config.yaml
arch: "transformer"
model: "sound classifier"
dataset: "short read English sentences (LibriTTS-R)"
train_examples: 26041
time_shift_ms: 50
n_mels: 40
hop_length: 160
input: "log_mel"
spec_augment: false
win_length: 400
targets: ["voice"]
num_classes: 2
norm: "rmsnorm"
norm_position: "pre"
activation: "swiglu"
head_dim: 32
fused_qkv: false
bias: "none"
qk_norm: false
layer_scale_init: 0.1
parallel_block: false
moe: "top_k"
drop_path: 0.05
num_experts: 8
moe_every: 1
expert_mlp_ratio: 0.5
experts_per_token: 2
shared_expert: false
subsampling: 4
layers: 8
width: 320
positions: "learned"
pooling: "class_token"
loss: "binary_cross_entropy"
residual_init: "zero_last"
optimizer: "normuon"
muon_scale: "original"
lr: 0.022
momentum: 0.95
nesterov: true
orthogonalizer: "polar_express"
adamw_lr_other_params: 0.0026
grad_clip: 1.0
steps: 6300
batch_size: 256
epochs: 61.9
lr_schedule: "cosine"
final_lr_fraction: 0.1
warmup_steps: 310
weight_decay: 0.008
adamw_weight_decay_other_params: 0
Rows from expert 6 of block 4, named by matrix and row number. Rows with one number belong to one neuron. Each number is 128 + 24 x the weight over the matrix's rms, rounded and kept within 0 to 255. All counts start at 0. Numbers have three digits each.
# gate: expert gate (model.blocks.4.mlp.gate, 8x160x320), inputs 0-159
# up: expert up (model.blocks.4.mlp.up, 8x160x320), inputs 0-159
# down: expert down (model.blocks.4.mlp.down, 8x320x160, transposed), outputs 0-159
gate.54:128134158113110128133143124121151140115115137095105138100095163102094119155092074166095087098120126171131160099126157146148168138125121135151132111162124135144137095091162113150133143148113107145133094133129105089110135124136108147185126138123129096131131167132145135109140100132159144110113119126100106120153095107125140148151148138111104143145091109127153128137122116110179105202147086128136139120125115153137119128125148138139149117147119138119135095122112095146121150153117152
up.54:140133087143122102080113136144121110158136096167176103131148096143154123093134138115112163110113113103160127128134127073112098138119147133144093158107131099128104123131128131127123150140140135096134141117148196157187121126100139106090127103114162132104117128121134129179120132173089114142147127122145133118083162129123121131124114135127142079095134106141126116139122140176108149055174122127129142138126113134097119152206093166125082152132142141119091140158145170095187101139131126
down.54:086155142143128149088131105165110084093140149119131085122064145142150144130104137124135119143124162121104114123147077153126120160151098116172098128133124126095075099197148118106142107164168133136105157150112116105142122143184103111121151102121120109147116125129139089078128155161130147156116123126136149115135122180130125106091185163105125073142108110138112136096114085116139143102142161136140117124142111097086117135154174157113162116115124108137156117153082176137147136160094115
gate.55:123160128146143136154114124176121117149163126102156153071167145120117149142051162139123114148174165209096043172139067175121140118155132135145098144102124128151128122171131125110124127113133148160150141133154146090100045144127143129098108093153150093134148118083114124137110140124129121164109121103117114118114160119112122105125108135078133138126106160141167188104115149102120136169129189120109115115145125142099144099132146143123118127130120165097111154135120126122126081121096140
up.55:116153133125123197136136123143152119159148120092174147113166122163089167100069128153112084121174163144097062138116076152121162127134135135104143116089126098148121131147107150092126126088121125166156131111177107111099110154102163119115114090143131132118143125137130148137104160129117134175088093095116097111071154140142130112091127127083133139176086176127142171093113109101130134154135144125102144119164106116108144091142130149146124150068150159126116138140112112129138134170114110
down.55:070114116135097124127166131109175091120086116145142133134144125137148069128131104127140141149134148137074102106090100144153145156099135049147114128122153158127110116131130108157110107145159092123131116128106135142167108091144195160155108152113136156111137135183143182144166153177158159122131148157114137133127128136135136114098106128159100124125116138112143163104110150114147156129122131103138138137140121151135102111121120112123102068112107104111131118150106167127106141132154103
gate.56:106113161110125152128087143121121135112109157114198132124137125144135125103136155195139127127135141130114149127107130125103168182143158098153103179099148134087135137107138088143117122136127140141102116142132103089137105142144130126113113140102120147151138155106135120131125115128141156162110128159087125097133127084160104124151130118127138122096108168148167096079110169127160132114154140146120120114155098110102077144138084117120122136094139100141059132182125145136094107117126130
up.56:131101127122117131112160122133122142045122178117112111128094175154108133113132096113137162135161151132118093141181103144129124179127094132118122144141102104136137113105192118127135144151137114130112160163152124158126112131152058115136133154077130109073090130126171194130129150128083121140083119133176137127129095143139159109182124127135128161138146150164098102126129132166109137132123138118112189167121107112148123129143095119094117142132154138147092110124097152141140132151104129
down.56:129090155121160150112132119097102128101149116088090162123115170129118127143114154126137114114073141102139103129130125118159124112140131123176134148109188147159106116095147117145100112109153139111127132187124114113130105098126122113140117112147116110157158124101135123102118131115129103083149148173108142153091136132133107136104123123120116125119128114100109137135104165114114078110186137150115123091107102117135155102139147135127121146124105121108133174140130095135167131106159117
gate.57:116106149114141082112138141142091103154138108115124099154146147144102120113159122180110117123126132120145130143117125062125143113123136126054115107120118135131115108113130103107092153105096120152122118137119118096110099118104135152158217154155122118139158129138133109152140115109128122147130114089124132114120083109135062113111143114106139111035111142112149155116116114136117094103123129145126136127115105103111024158147149145112117097122135118101130117123096118078086128058127157
up.57:130178088143125139137117106122112132095121092157082131088111118136100048132117106107144103132133160135111093104124112201135119133134104080163101118168116093154132142142108127150165121151158121080142113139135117154150188125136134101096060101071122142120082128094134123126117158154113127088114100131127123093130135142103141154144141133114109126190113132086168101167156136119105137166129115095103143117132109146144212102148139112139127183117109123128138130107162129184132125167124134
down.57:099121121135127127129150106148105136204137189090117089102132164143109158122194126111142106104106157156096115115143113128119103090150127125124170125148137077133094102113130141116158112114139099155078109150138151136128089126110175115082131131110162117142137174104126133130146158131123128108098153112147132126119089156149113141168146162137126151154142091097093110137122109099149148143116111105157150127085149109111125175096156119142136087150115145113102146159120143150140086088121121
gate.58:133119183131122131139167137161143111136117077102145123138109127108118120125110133123091133176163173128163132110157123155137097167142125100164138123136153162131125081126072144160135161101129122157103139140133126100121140122127172096108086105115131151125080112132114136149123145095149160182077132167079185143124132170146100145100125129079148146083131127124108127154149149138139111128143128154181112162123101135110125138102145169163106111118153111136109136107145109186158152122070136
up.58:144167133107122128142116143129120137127173094119126160137135107114137125116151203112137108130159116145160099129137094129092110082114133109073131108140124138127130124175150114078143121099117133138183132119125150113139139132102113132121168118152154108114123104088115141110118118109175114097140131177098127131119110131109145129173140142100075132194111158161133134121115094116136155135139152152108162127150104121117123134133153087099118170133142114120170104181122096107102109148123116
down.58:150149158155109168110149102110152118106125140108119106099092136152165118110081131151133119100104115089131165161104112150085120147116131113137103127096146090126079137088088138107141133129122172165120146108142151185134125092116114097131139133128121125137146121133142132086170091119114158152110102125148153084122130121150101120135131135138121144148131161100077085114147134090109096153106097177095128138146115148118082159115133155158121142155110130100142115157130108156095143088112091
gate.59:101109111132136099120127137143153096142102098135128079097122121123126148136160139132114158145146119123147140117171157124128122091116114156160103084094103128128107134138092121121139125090170150133150119101133145125146082129121146146081088135130145118100134092204112179141106105136126155141160129131154130158115130153102130109147145130104115129177114127070109148122137135140119137130130104104125119147126102110127151131120124107162076136117134101102109170113137154130071115141139153
up.59:095136143105158130110150119085141150166120143104158163124140157150085097117167114123115187146110135174123070143143137135161086105130146102139107113075147131150120123140094127143151109123083120123141134184099104155137117100149116122111086174168104126083165082086112129123142152156150114119135158107045115176154118123139132175155108128083141147091100086090145130136124126140115163107109132140169122159126127102120140093139126139122126108137137121126111116134078144152108170126153151
down.59:155150123099156120110151109172120104142110137126131133163080119076129135091141152139128130118123104135118144103123114152128121126178115127138097128135153137108141117104135101080128118132104144129139111137098113160134134140123132077112126134145123095141073144119121102112153164171110101146113081153171091157132115109156134093096163147141121120128129150151092170067082160150126157146122095139148151120112130119174158140144057122114145150099125094141132097090080118117153104146069148
gate.60:127137126132113138176124130137128113146119152104126099095156146083106156140136122124138141133153178133121121145124120102077106184105122148179113127130099146133081147088110131110107147130111130150121078145109147131111121127148124117111143125143131122169146132150125161085151126036129133148137121110130129131081117158167151120117123154069093161119131132119140114130118109102124137133077118117132173135157141127142135166136131142127130107132105125121129118132125124175164114095121135
up.60:163103110127119133166104113158136126092146155171152089125132124132098152127169149124182172133107117140119080133120105134105172165094141142135070174131080099125099137135134150141120101108133141144170142132098150129120113090125142115144140154196133131177147119089156163079159122102133127148079106149114165101104128142178153107144130140157141158146119154151087147078093164093135147101120143167147136121120143124126172149133140113150110130104117133135093124138078129142130105127133155
down.60:104132105145117120146191093069121091143136123145139119118129133126087128123144136117142170116155103145156133122127107131135113133069105089114154159110131155116107127147087128165145123158120138118131167117118106110115121124129134112133139149138136122106126121148092109151100128115145187112136128126117072133117155158146100126128132108191140120126125123091104164110143078152152139096165159133120166086103129122132104136141103123135153132141146125151132122106126121143114130143083149
gate.61:156125132113125105143073136138130129108131076111178126137077145160129149149122191085180117143153147121136112127105089163128162114101106142108143113107122087105111124097135128124113151107116138143110090147127155119109105088113111168172118121147103115110147162176128146125099132100142146142121130136131100122129156112118173120103126139109122118168120080106116137134143113108106143117119167100120126116149147096139129181150153105120149109113137118155132126108089134096093129134112110
up.61:126188119104129160144142103147095144099166136119123116133141151159106122094135190116127105142140156144117160138143145149108137117139115105135127123130168140152148118155142078108148131135134146137129130179155142129142140121157109153132116124151111114151141154108091145123135137099147130186116128166117132141139117101134144117119117115144117123092121121122122138116124133145120134125102139138102119111155118111152174163130137100139137108134099107126131138120090145173129135105125122
down.61:110138126114147132151119140168155139150127131132106134113104126148166127127110092079120131110142148127110132125141138112119129128131129077158150081147157128078121143118143107121121088115125098124091128132121164159101126142143135114143158122104135130082133119111159127151106111129162124113117124121145119146139149144100128081103111134139125155161160130125082134121120153085138136097136149133137147111134106126120119132141106116138110123114165110120129107148128116116116117086092134
gate.62:125099162141140169115105138107111152147141153108136145130121114115149159130155154122159158108091107170146167168156157081156123150117116091081134193120160116113153145195125093148157134138115159159106065141127167126131141165122117109156096112090103100101126147151138113128077207127099100164081102139132116107124150116117139118126117131137126141089163110129119092091144142125106131105101157154102113172157137105142108132143146142102135138159124138124134133147127103164101169129132159
up.62:128168108138141082129112140133176109122157151192141081133162095138160131164193121145108069150148112077108086074148085166098128113117108135148125175123088168080115116081184148131159139155091100120135176146165105109099139105138123141106152148133145168132132131061120151104155084077108124142144147150110129163172141141139130136137128107101119139151118138105134145137129119100143116155158095102143182106089105156118144136154131084163109132124129130166106059141174158163122102160113136
down.62:091103127156175111115156136141123096138158164146162105167138148107109150158135080102136161146105113141135129125116090128140145137115100121105123099084117129108134105137130126097137157138099136155120135121150130077117060137119124096138132178166152122138112136124122154137091129089157095116093097102107132048101088155113142095175151155083124151118098132115110110167144147166135146122162109139128102108155103182120132090146112091126135169125156146157116123096170097146138132135140124
gate.63:153118141127120140113122131147176084162119105136151097096146134105147121100119127148157104130092102129116095112131104155097117121090132132155077161180124102106166119137160130074103139157104122135115150086118123086119134109136124135119101152122117106167153167113151124153079140123156171141145141140111146192128119147137145142146139136126086153144125081126124162130141168122161107114156111115127117122126165152160163099136126126123166144096128126091118122131110149118113136077119130
up.63:138146144134120117141144126154103156159090142097137122158135123146132142110138147104088092140127144109146165164102168087168147179128136138124127140107133154135113148145150124141151129112199118126143111142082135131135144131119105102122147170130132128090129119133111138111131125130143132105123075182129109134137132145136141111116121125097171140135117152158136113101110033161131126122111144120155125126124133124101089165115094134120085128139132143143163112116150100174137129137147122
down.63:115127110114147134138095121109193094133109145114132161149116138166113128123131126163155099124132109090177147128142122163128117118114143122096114155106112120136136134110155093121124140120175123110137089180134128116109096102106116171124126159135150105128121118147086146102130139139114119145114129156152153114107138138114109157112096105131093159146122092118119153133119098124127132117117095086171133160122149173100151153128155150130126128089143168123133126098147175144149145151130150
gate.64:136164115137137099152145081147147123126164093132142196122156112145116086128128120074124137121144146166124109141108155087138144126109120137114155130166132140122086137108139160125125133085137131125140144175145144141129122113122118118136116119134124128086150130123171091094127123140116135121077170117114149117108131092152142118150179073134132142074083152146129153170131083102090102113097121141134095122110162103090132138150102153130141101093124179103142125112124143128106117145126147
up.64:133139117115114092164140160145143126087166111114124145126115101124149099149136157133105125126112119139129123168084118065146131161126120100085133130131139152094146127163172115151132129125120122117159113101117137091124195093135126100145089088126145107144106117128103128117125149103089138099117109096132114097096112146106155149127119113115154136185131161137110159129141137147179132133121121166138126127138095092100112124104119151171122125114168085098120082107151145169158158137125119
down.64:097091073170119114157109106091124104102134154152146133158105104102123124171133144121160171117151130108174107143134144131161097144140084119130111070091155126165098140145147108140120174132128093098140103098121113133128131142123130099104149117089153072110102124090161070122142094102136114168138141137095163109125150137151123135097082116129157170107124140129148096154125102123154137151090096110122118132144173123108131122144093133071120116112146135116173164105172154143154127121127126
gate.65:134158133142123102087121123156163185116071106149104146099131131103091104138190161116124153126081121142111138133150104139120125151104115130135146169104117093116131100147124136167119152121155117118107125129126099087142127103156153119107183065096093142129132131125126143140167151117129103124096145054100174172143174153153126091142117134121181138123114112087142124137099153135078119124177112133146113121109134106128125138114172093099087121158149150132109109144120135122080115128109123
up.65:124134151141139147123121153134117095117163115108143121151102120168167147112083083137161072122146145151137123120144162125122159089134136115119086073183142162143127144087148114091141111110129107119186099144124172154085128161078105138171069173140168112133132104129125135123105104139110154146140132227166076100090073082095138138114158161131115096085161138165119166100161127136191121146100141105127107131142130159130127134127097159130178135105103121118147161139137134178164133156140152
down.65:140124141130148129143150141135138100169126117131119184141135111122130136134135116124108133121107125153129116148117150153128128130126115161119120148098132132142123119139158111067108122106144160082115080116103120100138095122149095121090119117104148150114157131113156131098159141142170123151129134130136115093118138144098068141136109150092148133133114107121091179157107153166126103118112137147102148120088154146128150161120102149160158105105128126112166124115146108108135137117105142
gate.66:161116126151122124139150115112140131110173077166133117129092084118115127143087127113094102105124081117118111102095159159127165131147180117068115122160099166142102099103129167117169137121118139155091150120121126141120114135117119158121096143108073141153164109098191155103128126091115085165103143104152118106144142147143130148160095159139115141127221146143116125130148142084134104131159142144120144155131148119175175160143104100148177170122103154134108171138172131112117165090131125
up.66:182134139151112100142135129116157124141143077131120118132111129061095152116067140122144112120127142100098136077097158127141087170125147146097140185153117143123112086094145147128156086139096154089139184125147124164126137111133141120118127111113115132107147070127142132112146143132100137163169116188120121068151132143158136125160118158205096103175130130132126125120120123116126147140138155130120146166136129140156155154148097134151164158121122126164146156103164112093130204106116146
down.66:120145130136123116129100095097094122148142110119089154165158135118149120173087129127140137162114138173142113100104116107146127128131128114121180158142151132105145160149089167120131119097154134116103087111157101094161121088154143173096128105122081104136107097104137161137121099107109135099132144162111069129095099077094070119159144168085125144136111140135144117141121105133122152102119117157110124157128158133135071122122089118117109105129152160121134115136171123105088126098108120
gate.67:134171144130143173115142129148095140115135121151106155099199136161106116125138117096172121146125132144098150122115102135148140100149092135114154127113109128153154145125142140091134108122092122153108166105118126086139112134186106083102129121103108159114127162152121155166068146146105124108128200136135105147119113147128151128140117118157121098125125145149109093121105113095162124132072122131138132131116138130086109088162125133155145160115132136122186151131127087140125117141163130
up.67:123107145155119145138134140098097136143137100130140159144147104141129115154098118133150126112104114105127154099118143147116113141169111135138133191110109126128129110128157121142104105132100104143156139128133082085126142137141149117123138097123128113092091137121132109115136105149146091110138106134098103134130111138164121131157103106191142200165136085121143090147119134107077149096114108117131134122150108151131123140186146147143133096153152090120101134131134135113155100128145082
down.67:101169137137142103172136154153120174156182137122104170138109130111134111105173141126106108146158100140171135153154122128166133109111108165130155135159143113144114140129126111077113111109121113142148159151148130106122102106131110134153143143106147174118113120146158102157133088151141130143149177141107119120133141120131111128134132130137105142170089118134132108104150091161131148127125097119122147121139115105108131122092134109102139156141121139178136093091164133162177113138125151
gate.68:109095118119097181134130109110104139113099143123130077147131102056161078160164113131174136117156158176128148134099132110102097122120104117136122130124146127136121165102156119145156147108116086140120169152145140205140141157124124122166122141089113111128120122142100121115105145141147123136139148123105159089165168123120158094132132117106161116107135140153141132091130123128129143116078120103135095161106149165124128128120085113145118161115133144166133149107190069115149147167144167
up.68:126090135128123151153130107115133159126093127126118107130123107082126073171141130107170145123153133179115171097118126131080134130099103133134126131143141129119095173120141093125140152125135109136123168139158154178119148140142100125168142151129116088116122099158102131121137146111150112158137147170101157098183161122098144088128130106122132138133130126155153177076125162143164128116086124100121087133129104141120104108115100103147115159146118149156125168136198104097150149168116149
down.68:151097104120101156142109123169090115156129134072153112125115097133161130126120121125154111123121105112105142107106127131124124134082130124134088136077119137143122130111143140144150141143108125120191143143150157136134091120168121119139096098158138140116127084108125138144206140080118113115141149134131116141123142133181090161195155163116085140142137151107134151142118117120158144166131160128096166165142127106129097124153100147152126111187121132100128152135135156097128120089099128
gate.69:115141093128123153149121152087120138151160147084180127094109111133111125126125148144150111178131158147122110158126112082147075093128135112147130158133135138139154148138136111152158118133139148122133094132129142162141152107137132157127109134148154148109169149105088082139133159115145169164116121097142145122097178128138165124146133124160136111111099120111099096096119124129081144173158099100136084150141132131099097101170156097151139124123098099136089111161104124128101132115113141
up.69:132123151116126107101090178092081130151128127087141128155102156097149118140145112147166084143144176100144104153173138110130121121142146146124085134175113087111122142160146136126123127121091137126151120131175142110125117076164109130104114179161147140102147113079123090113120144120093121146128111082188125076155140128132139126134108131162148117169135125137163093111099150126093161117142103107137110148196138118119079118151152098154113156105114092124064129114146152107179119136117099
down.69:092135113123100114111125099121157111156151111162145131120136117182148143131095106096145130118144160129143133110132123104141152112124127139155134152171162048119153163099132130161141155175136118086132147108129124113121089103142108118133134107109119112090163153127145130098120099144095103137117157100157099109144143090073128144118077158130165129132117114089124138132117193131097158169125116144122119172128104129117137115138140141142156102134113144125096112112164110107111114146159076
gate.70:100099123134120145135137144122112151136139122090122071175122120132133153138172105126113110130141140132129087142166148145137117101139116149149144090120158139187157097098127110137100142152129129140078165168141089151143124142136119129114129113134133135162119119159164157116114113153133126123114108127127107164144161089121109154113154134152129125157095113115130141122153125111099162113114127143135098108082122114103152112166130142159097119130122150105158143163128098156109154118091123
up.70:121170133143138159117145118117097120124111124170094141123156121152170110131084172135159150132119078117128170114099127079138129126119135110128113193126128128091139112144112150099099106100138095121166101105108157108105099139094121120137139165102147161101134123137164089141123104077118151129155157130185184101072095117121153146128099112121138109103152149091151127140083143166185105112142096092111168124159133102105132141086146120137164150137124135127111141113098103112146134144163163
down.70:110080122160114129174118134142144134107124114110127118129139091116075125143130130163138167134120123068100152108147140129112093109135106072083107128111137130170116131130187118101104118120158122117132120201113111130153126111150085105093134119135136140115156162085099104146106105117153119155172132101122090130107158115152140111123127110099095128111071105131135138171152105078120133108115175118111119106090095096158130088114126140147173137125107155075090138083147107139169165132124128
gate.71:105113139120158148110151096138151106136114095117133172119177118152135121129123167095110203110112133084134118075127140148166129133109145150117110099127097136128121113148147102162143110129163129140121157136123102179115178146137154129109102111116138108152142113166123096111144088128153110144143124140135158118112155098131165119126118136107117155152154169060092140159127105123138135145118104093143111118138132127140110116134183166112147155109102149145130142124145112131179116117139157
up.71:135116125156137126156162085172124136143097094127112124094165117176112137132175183155175119143195125137074103120090122169146082159142115165117126141114094129157122160118123144152127132119136130109115179135143105130115137070130126117101095116088098126122121144091127129155145077106151145106203144130112106107099120152096176097099123118141127163129114143106129118116159143171115109123154163094130104110129156159107144093170150125106138143084120161070143124135138121208170138126113121
down.71:131112125097122141141119104097155112110114131109115157150133142093161142165130117114143098112139132120164125097147142125154117151090122128097159159147097128137100149128120120112135144120136177139112147126149150095088119141148162136102120135139116125131118109133164114142113106141146166122135085159141134148107160108112160129155108115132095124103105139106130116090092121105140117173174154125123081135121164154150119128124122137087142113113126101127133135118100124145112123132076121
gate.72:117144101153116152105142128096134119099108121081160129134100108084108087117112124127151154144126131147125184123153121159137108139148133154095145116108148096111089170174108161126114153121153133111125118133131119149143154148117094112155105097146186097135102130124176096121145142122127113150086150166113120141124116106151113133122115132083142117128118185143116130150122125115123099135144146130100163110089102142114140104114092119113118116167090162156097115162173140118129139125110142
up.72:127129138138107084118129134138104113167076140125171154150120130117158143113133180135122124154126133126147084086089138113115150151103149117136102155106132129138120166080117110123156154140096132096101121136099142163164108114112112141086132151129132095156111101097093151144147122141120125138145119139131070091126141125124160131115117104118133100115109126108112099154114137127090123101123143102135085127120151182126087170142120114118115161118125150144139107120122115118096121148097159
down.72:154133147115155096133119115122101146136138154114142129111109108181148135137145109148079120185158133149109145123138131133098107123141145078082187116111098174118106116104103122090132103077121098104113116152115127119137112125113149109113115178169132169076139094141126159100097131145098150162124133157140107120152159127098127143136145094128139144142118144129121118148163134131122156093161105107131129173148137109109156121131123106149137148095124118083109123099143104131142085124111090
gate.73:114145114139147100139178099158129180158076066084131128129138098143100176136126115116168107122122169128112134128129132153162126069150132083114101109129103120136154151180149111143143132149111135121150101131106154141139154130181158119066142082114149149135153140108093113167091185152153132157118132143131132083106129111113166151114128124154148126113121125126119151168108159112097135184096077159105155118138135101116148145166096148126166134145116146121128112114137123113102119134108080
up.73:101141136129150109161143080152139175160075118133135149129162103097125158138109104102175130137142140103117156138098146118157130140146153113126131117133137110150122102181118144147154144131136149161149081157089109173111116129122111112109101067097157143122153111109105137129146175155166119077111135146159130108148140133123126163135091123162128120090127129102135105137120172127124148149155116124155117119122128099132107171153146112114138175140111129138141103107140121113096135146092116
down.73:162130102098131134138146137125150083066170134122131144049134115164153122122144102154129111136193142093126116095141093113106131124094112139109135134121114107116171114106142155095089153118151143144158157155108106113132152140166122078153102111121150135141106129079159124140160136121141112113150139161118133104139092124082147112146140101126098106164159152120153060086094143143148060115162140129134118157104114134129114140183136146122151089099123115129127177148159169145108106100146141
gate.74:123102136134129144128128134120100120143156178115127123098121146135103100149121130080131093131134208135150139110159116125110132128118134113153116122168126124083139130141175130155163134106138128129116143128114172137107156138133131143183097140159106101116147125068117130149111066169147100097122102099058130142136121091106120136129129107119114143122149132139129161136135168126119121150133128146110124130117085162135115134112159170167149150147104125118115086110160127120126133123113154
up.74:102135175152133109105078087098127142167100140137167131120116089126122133161105118106119119096127168085124190185133122132135130165133125117130080162166118098125093111148109095119118140091128147091137129098128111153122155140104166137116133107104154109123102133148097103121148071144133093157137115132129135123142107112176152126141117124119129148116152120134117147152126121134150119125115111143133152119122127150135150118143128153119126096129150126106139132090128123102127138106105114
down.74:091136124133170089116135129115118152115138095131147122137116121103089141073151153137081092118087077146129130090139167086138142124141140135130143141137136125125126140084102129117120129114153119148081103178109184136142151139089099147111112118137123116148136152154170132141120104117149085131138122100128086115117152181094134126113161141139173161105089129142155122117146138132143109088114141156102149115115131109172110108115124126120113135134106062100157115132124134078139108142118168
gate.75:109099143147134099086211116132122139123122123121147147128135106138134151139165187090116081138134144152143123106119094185100115127111128141143164174102119126101166124115158117100100127160160159134122139133102102127132137111154142099127118128107115101133134138100130178127105093170148106197132133104150161089093119175089108085165106133127117116114152102100130175141128122107094126135112125128131143132161107112120136160122125107145152155102133108098162176131152124122100153132161144
up.75:137124118107129156190105079139117112114111126146104081167106122114114132120114088130150142078133128111139125155133177075131095109149118152109121106119122124158109092149140150173120163114123104122113124105123128140135089154124119133104149152124129121120154085084136113121115127092102119075152124170157138161161113110165180161102115164091131124100126115114150129139135096152153130125151118088114107107082152126172117117159150131078125108163123136111107125133096145137127097136133109
down.75:098154152118117108122113130108142139111120154143156158137152104111120133155134113115151133088127082141117159147141135137081118134119107178114167143118101150125172112091150109115106120081163117120140105161094128109130131114116140145112121114141103100104093152103091193098138109145133135119153159105127133124144120122135169114113164143113138078105158092105108163113121176121115139147094125097153127155138148124113130170160132168107122126165121093136129111115121148140150135141126111
gate.76:116137159145115111118120100137137116091123157149122151145130138136158132118066098102114088136116135135144092136107129142127107137114096122099118121113142098154081134107114151184123170090132166089095160127138140133128137113129157152164127103158177135110127107130134093137119143089146084137110099138115125116188151119147161091098081116117139114119155122154139163132131155139136111158128122124074190141131117106120151111153129162126138091159158143104088099142067191186127131099119134
up.76:141146175106139129089140112118158099078153114132125113129149112156146168168128121147105107128168135120142069112130149172125079134125119138138138120167106132146135123111085151137121155138092146111118138135092128141147161139146139137190125110091175109127116090100143085148148134110173137132137107112137090117170147147142110171159150106106117117084126118152120104123123155142150124140149129189121135124185155151130147098099153125185109124139159141102125131171059163126088127108105107
down.76:099126097135102127140106094125139126119123116156097100125157123125155121106103128048110129104108130146122129178136107126170122103192101144140123107110124120124172163146142113176079104126126138137146143136156127098121123111093086111110148097102113115145112138104147134135132149107139103135139132141129142134153125104160097112136177149124067136169099142134163109141157121115133104159118117097127138141154098091130125113133160140152100115118117161100128103114136097097131087085146122
gate.77:108130141138128131110132108133134128131128120123166090110160115118143156137139120094127146146154134136120131143125148152157088119147161096163115153082131122139102118109157150154087164120111138140108112117108149146104125137150128142134157108162160119109126106101088156116159111127132132132162162099077123139110136125152145098122170139159096131117099101135073107101136088116123134156135128186115080130194135131128153152090183144102124124121114159125149131133102133135108086120136150
up.77:116145142143141109114151158129129125126107132122132107148129056109122156124125138107108136148105144129158145135099140144128168135149150110170121107106138162149092108153189145137056137137104122132123102138111152160103156155143118129128133113176134151112146119062146156137142086124145144117172146144127081135122104112156138123107146113181116109117089125076090100126132089128156107135165144200126089126159145130128133152172177128120109126146102134117105122117075131122165131111124121
down.77:149137112136125149166140146126103080121093132157100124123085159147185143132106093130153142132113127129066089133159144112139130149135128117104138087160135185146123165112088107109093178109131098148122080089126154115158132133133150145166108170128089137126131147130097130156113116127156120138116126096109150087118130140138089135130111142075144140143141129096134118160143160134140099174092078158137133133149082148113151175140135138131126145119111122099125133089141144128175154105111128
gate.78:092115115118099161151127144096140101168144125097115123197152111140140101136112107126158115120141138128144142167152124118126147132128158113146176108131074112112165146160122105164112143125118138110102107130115113128149107122136093103143173111140134116118095126131189118115154153088144143146098134151101128135110098082122131160132099160173116091172161116057107102169131132150121101152174145123122118114138160111125136121137123140120172139104133116136095172144120081130155108111106135
up.78:131129108130122052108148136129162136123102162101102123089117120156155140127135079161101147105100140139163126101113156155127145129155151152107125117155105107118118093140110147072139125106136140132106141101141141128142130133165137124101151143174123124130174089088098133176160166111125109114089137127179154119129156122120064078111134095089114111125102131116094125128121158131171140116145161142116150153138148148117174158120119124136101138156143173092088122137077098152107156108115092
down.78:126150145146150119121099128124146168141150127152129111096111100126078118142129106150110143099102110099123138116084120072126107133120120122163090135142127125166185172094145134198120107132139132137122126118203167106135094133126150124138126128106134132141090147115169074108132084150165143135135165129117099156141115109139145123111102134094093131133141126162130105139124122124131116093123137117151100129142141122067125132100105110182117173116207066149082117110120162124132150158131145
gate.79:110189081148137120119132138144073110133162141123094131124145112123122158155132153138148128150146157157163117126162145137141116159119136108108113194100112136144159096151174157114132076116141133152088066137120087169185159128124131132192132121136122187134146108129138071136100142135152129124156143121120104131159113121135096106144147158117119133124086106103103201122127131136140145112111087159118098123093089139121115127161124086138096150115149128113134081139142098191132122133141104
up.79:107118146113127164135152096115117170143174129112153149115129103118185119114133096159147126118125099121139092173168122099129134164101119130136156116111132133129108125149144180090129101107145149075085155152141127135139148142142136130106152147100129146111106095104230111127127162151122154128150137158144133110124094119076128143140112117131133146075107123162068106065171085147101122168106176136155104142147108123138183109139108121178121141131122119121131132094143108149107169112125140
down.79:113139124114082139142103166137112136080136153136148118147171154145147114114114127110160148145134150178150115122102127102152103156125116145140125155152159122145170161152139153109107125122121099184121154101163147100098134112138183144156117124113100116155099139176150082171103146153212120120118139125124124102145132137132134123153137115157134135137093133107121113112128124116136149190144107131087092085128131139144119117095144118122114131131121140166119121126144158112173103157144098
gate.80:114114125112086112085134115110120149121095169133129118162101175121129094143172140133110146141108166103137161123128145124107127144078120086122148118149128129117129154121146145156104102121105141149128139146144175160128145124095146125178112118124156124090108139153135100119106125139127138088103150181149103137102127117127093099133149137085132091154166140134146135164114081119114151090102123129118120129144114150123054118130110159125090124135115115111183125094129136096150099142128098
up.80:105141176118090172127148109113135133167108166159148124123122135088121118123106118140129099151113148095161140125114084092123171120103158123128127104148118140109142103114158126152132097141109125122163102110154179152146136111120154145186125125101153135138125172108130168141111130138142156128160139069164105165137105119135124144128125157086099134140182104130129131132112151131122128108146169156140087112140134123116100125102132168123141158120112148112142129086120181146115128146117069
down.80:134148129128152127094136113176142161151131145130112132162105115129110135121128144077167146087149145138133115090105147135107160122123142149133087091135139157159110147102152133104132119122108130104130148072090090088101133118108091097116125104113134161155162067109130100122145130144169127146126142066113144148101153173126115137102133108134148131134119157112180154122101141112115120154082098147121104113122168121112153151109092087127093106131108103128130095108125118100155161092103133